Rows from block 5 of the decoder of a small image VAE, named by matrix and row number. Rows with one number belong to one channel. Each number is 200 + 20 x the weight over its row's rms, rounded and kept within 0 to 999. All counts start at 0. After the name is the row's rms in percent of the matrix's.
Before each channel's rows are labels from the 100 images, of 14976, where the channel reaches its highest value: "strongest on" is what is common among them. Only what is clearly more common there than usual is listed. The data: Sentinel-2 satellite tiles (TerraMesh).
# convs0: first 3x3 conv (decoder.decb.1.0.convs.0.weight, 64x64x3x3, each kernel summed), inputs 0-31
# convs1: second 3x3 conv (decoder.decb.1.0.convs.1.weight, 64x64x3x3, transposed, each kernel summed), outputs 0-31

strongest on: clouds; snow or ice
convs0.8,140,194,233,191,204,200,199,217,178,203,199,191,198,198,200,195,184,214,201,202,216,231,192,213,199,190,217,232,213,205,187,207,235
convs1.8,085,202,203,192,199,196,196,190,211,201,234,200,189,191,202,188,220,198,206,183,192,197,207,179,192,214,172,202,201,178,200,190,197

strongest on: snow or ice; main land cover: snow or ice
convs0.23,114,201,175,187,170,204,193,224,213,199,196,207,195,195,202,216,187,150,185,201,213,160,197,176,191,191,225,184,202,210,206,199,208
convs1.23,098,212,170,211,214,190,195,154,179,160,231,189,190,189,223,190,168,253,206,188,180,196,205,200,209,218,174,215,201,207,195,217,205

strongest on: main land cover: water
convs0.30,109,177,209,191,206,238,187,190,188,179,174,204,191,183,197,191,212,233,198,217,194,202,206,204,209,202,212,188,197,239,188,209,149
convs1.30,082,212,185,191,200,158,226,199,207,202,191,190,200,198,202,196,176,189,198,200,205,214,201,200,194,190,226,167,191,186,204,210,220

strongest on: bare ground; main land cover: bare ground
convs0.17,101,189,192,206,192,239,178,191,211,209,197,183,197,192,191,199,199,193,200,219,197,227,198,247,186,209,186,215,194,208,175,188,185
convs1.17,086,202,166,206,224,193,204,194,204,180,172,208,187,192,222,227,204,199,207,162,164,185,207,171,198,200,200,174,170,196,201,226,204

strongest on: snow or ice; main land cover: snow or ice
convs0.59,175,202,199,207,193,190,204,202,204,150,195,200,208,203,202,200,196,200,202,192,192,203,200,201,206,200,206,148,201,213,212,199,203
convs1.59,147,201,184,198,208,202,208,206,198,187,219,203,201,201,202,194,202,197,198,212,191,194,198,190,203,201,203,201,183,186,196,194,196

strongest on: main land cover: rangeland
convs0.5,116,203,217,192,188,200,210,184,199,227,232,199,191,196,178,195,219,172,198,208,166,184,196,210,200,206,208,208,239,188,208,190,176
convs1.5,087,201,178,218,186,216,178,227,203,181,122,199,220,205,212,192,211,202,205,179,182,214,208,188,202,195,196,209,137,226,199,205,175

strongest on: water; main land cover: water
convs0.37,113,191,220,212,187,188,203,190,221,192,187,200,200,197,201,200,187,194,198,140,197,205,195,154,194,180,198,199,214,157,186,196,190
convs1.37,145,207,189,218,201,190,172,189,172,238,171,198,197,197,211,210,189,204,204,225,201,237,205,227,200,203,199,221,176,190,208,218,198

strongest on: clouds; main land cover: trees
convs0.51,097,191,230,105,188,203,198,206,207,189,197,208,191,191,182,208,200,209,186,186,201,154,186,191,198,185,209,196,191,204,180,204,218
convs1.51,112,217,172,219,222,193,206,182,227,212,198,188,207,207,199,169,220,177,202,184,187,219,197,227,180,178,165,195,201,190,217,174,196

strongest on: snow or ice; main land cover: snow or ice
convs0.52,086,203,157,179,213,205,188,217,207,186,209,157,172,198,223,200,198,192,198,177,207,182,201,199,201,184,225,199,197,227,176,157,202
convs1.52,070,208,211,198,193,203,174,143,192,206,203,244,213,239,206,208,191,182,204,205,170,197,205,197,200,202,192,209,187,215,213,263,188

strongest on: main land cover: water; snow or ice; main land cover: snow or ice
convs0.9,115,203,183,154,183,216,225,213,180,183,162,203,165,181,208,198,210,194,174,154,212,188,184,193,191,200,218,189,206,220,198,190,209
convs1.9,101,203,188,210,195,196,179,246,181,205,219,170,201,186,200,205,202,210,202,207,224,212,198,215,207,196,187,175,178,236,216,229,199

strongest on: main land cover: rangeland; bare ground; main land cover: bare ground
convs0.29,073,167,206,159,232,262,196,172,181,185,207,188,185,197,198,196,207,169,193,204,204,175,201,192,235,198,222,228,199,196,199,166,199
convs1.29,070,202,193,229,228,180,213,220,221,173,198,194,195,198,207,203,140,210,191,201,214,236,190,182,214,214,168,178,189,213,200,218,196

strongest on: water; main land cover: water
convs0.50,151,197,195,217,215,206,212,173,212,209,206,210,195,188,205,212,189,206,197,198,170,182,202,200,206,201,207,188,209,203,197,198,193
convs1.50,068,193,221,205,170,212,202,237,224,167,183,184,211,208,186,184,219,201,206,225,228,227,200,184,196,209,226,223,198,198,214,183,210