A small image VAE, trained from scratch: decoder activation relu, 17.5 epochs.
Rows from block 8 of the encoder of a small image VAE, named by matrix and row number. Rows with one number belong to one neuron. Each number is 500 + 25 x the weight over its row's rms, rounded and kept within 0 to 999. All counts start at 0. Numbers have three digits each.
After each neuron's rows are labels from the 100 images, of 14976, where the neuron reaches its highest value: "top examples" is what is common among them. Only what is clearly more common there than usual is listed. The data: Sentinel-2 satellite tiles (TerraMesh).
# fc1: MLP up (encoder.blocks.8.mlp.fc1.weight, 768x256), inputs 130-155
# fc2: MLP down (encoder.blocks.8.mlp.fc2.weight, 256x768, transposed), outputs 130-155

fc1.185:503549499480483492505503500445509505485496547498514502499485510500493484484524
fc2.185:495472504500507509430516448501509500484500463540468474447491501502505497503500
top examples: snow or ice; main land cover: snow or ice

fc1.190:503511488499514502501513490510479491501467504539502473511512464504534520499495
fc2.190:505491508501506504494521427530501571456492484562501535488497499482498501495492
top examples: snow or ice; main land cover: snow or ice

fc1.521:500537497500492497494460481453488498500538512472480502500545501500537474499502
fc2.521:507502511498506501486524462530503502498466503508526500533475500509497529537481
top examples: clouds; snow or ice

fc1.760:488535498470509497494496507513495513467482489484526484496498525503500541495449
fc2.760:494500502499499500498505459498500502476521499495512498478489499500501502513496
top examples: snow or ice; main land cover: snow or ice

fc1.441:498496468494522505544488526500510570500500506507425528544507532506498431520512
fc2.441:499590552499501506504499464459518497498502519502467510479496461485523551510540
top examples: main land cover: rangeland

fc1.103:433501475499511499503506507498468494520496501521466427506507478511508523500497
fc2.103:578495512520500499500497471509481537499482499512508536503520478445495501549501
top examples: main land cover: water

fc1.422:448495501506505517464498500431550499510480515455509481485550500524535532502501
fc2.422:509500494500501525496494500478499498512543528550502501501500544534494526506465
top examples: crops; main land cover: crops

fc1.27:576552506524501501471515523509530513495471506506499365500499481503512493501500
fc2.27:515505470515516500463504521478499501490499468492497471479478500500495500500478
top examples: main land cover: water

fc1.261:505496551531503476507497502497507500489497478479481498444499495468469476471461
fc2.261:524536484526500479507463516497505508527488514501492492499499497512510489509461
top examples: crops; main land cover: crops

fc1.210:509519492503499492493580520474467509516514539490493551461510516528547476500484
fc2.210:514500494479509550499428521502481508455490387525500590495481512523500495493464
top examples: snow or ice; main land cover: snow or ice

fc1.382:499440500486498502500516500484480503497509441501498488500469481481451501506500
fc2.382:480495498500524454534537500494353532500504505515498488499486520580501444509500
top examples: main land cover: snow or ice

fc1.705:517502516503524461548515500506500549459498528500492421487498553520501502505491
fc2.705:483498490500497458482516501498511499500506462502489476469560535529500492500507
top examples: main land cover: snow or ice

fc1.73:492523519405511505462537504465496545520481492504493497474505500548481513500518
fc2.73:514508475473531501504509500442510491542501496500502519438515491505500471496489
top examples: main land cover: snow or ice

fc1.761:502527502506542495523496541526485500476498466507505529502490510503447515502507
fc2.761:500504473508552496519550506504480525509502498568471503487541514499473495494503
top examples: main land cover: rangeland

fc1.637:479507500498507505452513523507550499518522561489500486464500493499505500497539
fc2.637:489505497505490508497514459489500492518502462479503494439495545514506499504500
top examples: snow or ice; main land cover: snow or ice

fc1.163:487520448487476504500507498490475517497485495503491461458495507524490503508500
fc2.163:484509499501497498506495512435464500500508498500496522527498502513522454520543
top examples: main land cover: snow or ice

fc1.745:531500439505505500506423497504492518480501482488481493499472512510502503499531
fc2.745:500476532486500517496541498502490521534501507500500577520497497497495506503512
top examples: main land cover: crops

fc1.145:503511514490498472521500514545489498506545500538501500445511463444545507487494
fc2.145:523500500502502501500492477500542501457368500516498521503483494513535497500465
top examples: clouds

fc1.115:500502525495503512457498542498505522560513499479498504492500502498469505442507
fc2.115:501500502502570436488461530486502529622563498472447519499528488502499514475500
top examples: main land cover: crops

fc1.459:461529476502516504519476502505477457501477506499504454502510460523501501531509
fc2.459:476488524536500500484499484500452523466447500524521495493487496517528499436497
top examples: clouds; snow or ice

fc1.3:537499500494502483496503514503509490503520495501485511513545487515497499431500
fc2.3:502494489481473519457459495565527534504482477506495495529473428496490503534533
top examples: clouds

fc1.639:553504500504497553460569534432518533533545498462518494527482433510524498494487
fc2.639:507500487499503506492462394518494484458452482520498454503508497524479508497536
top examples: clouds; snow or ice; main land cover: snow or ice

fc1.238:429495438456509499496510491476533494467557444498480496500499477512500463463515
fc2.238:488608501535491450508468490511500489465481501494503477516496532556494498559501
top examples: main land cover: snow or ice

fc1.438:553471477512515503488507499508500459469401504502502440512501442495500504499504
fc2.438:490514499488453484510494505469508495486506499504475480504500516488499463448500
top examples: clouds; main land cover: trees

fc1.424:489496488490525472522491513586507508492486454510510528487506573500430537533494
fc2.424:517538512552500499551549500459494496514497552509496499500530444496507489539453
top examples: snow or ice; main land cover: snow or ice

fc1.245:474565484491511506493487490511500463490514502512496523537520506472500505532499
fc2.245:528500499477491482495464511534496550532483472501500504515518529496494512500483
top examples: water; main land cover: water

fc1.566:520503502543498483490462494486504501510498483516497536473519502511489455525525
fc2.566:519585502459504519500518490521497504481495493502497518516495508461543491506455
top examples: main land cover: rangeland

fc1.161:490487490500510500516427497540500493484443492503542494490482484477504483509494
fc2.161:450535524483494493497465503510495528505502495496500481509529504526500548490555
top examples: main land cover: water; flooded vegetation

fc1.130:495502498480505505507503525488521518500537489499494539500438503480497495498501
fc2.130:502539497508469501500485497494462521497545497501511491500496493517518537472521
top examples: flooded vegetation

fc1.532:424506517501491531518496553501500503449530498504478493499491500489498510486494
fc2.532:503500500500504504517501497506481479476546536475540515500500502500524454513500
top examples: snow or ice; main land cover: snow or ice

fc1.630:500481490505508513519483607484441522506520524504489520497513467505557511504487
fc2.630:567498508517483510476500466512526459482438510514507496516501537511512485545542
top examples: main land cover: snow or ice

fc1.412:441492532500474492516504496517498516491509499538509495491490496500490491492502
fc2.412:500513487505495509500503447506506506497498501433504500504505501507543519511499
top examples: snow or ice; main land cover: snow or ice

fc1.502:536502497500493465509496499478516444509514518516488510438484455481531559542478
fc2.502:470498504483466506505489461533464497467478502478512491542519503461500501415540
top examples: snow or ice; main land cover: snow or ice

fc1.693:500503503499471470504497524502526500538504523501526537502478502515466499494479
fc2.693:496500487494488484486470516501485511497498504601531488519497521470496502530514
top examples: snow or ice; main land cover: snow or ice

fc1.236:520499474489513502494488488495489504475500479501480500496476499441487572500504
fc2.236:501502501484501485492499488493500511499493499501511494463517499527501500485459
top examples: snow or ice; main land cover: snow or ice

fc1.602:500492467535527502485491471498500486532504466538517496523514463511491524519520
fc2.602:451485475504534501488494500488496490507492483505511478565544501510476499469500
top examples: water

fc1.460:498489490486497492502470498508503519502515446488443531500470493504500530503476
fc2.460:505506497491477499551554484528480461491504499586500513488534523492500509504482
top examples: main land cover: rangeland; bare ground; main land cover: bare ground

fc1.507:500499500501478518480494486524503545500498499512485502431497504499497429501496
fc2.507:432527502487494511512500496499500501479496506478505505500541502624456498500495
top examples: clouds; main land cover: water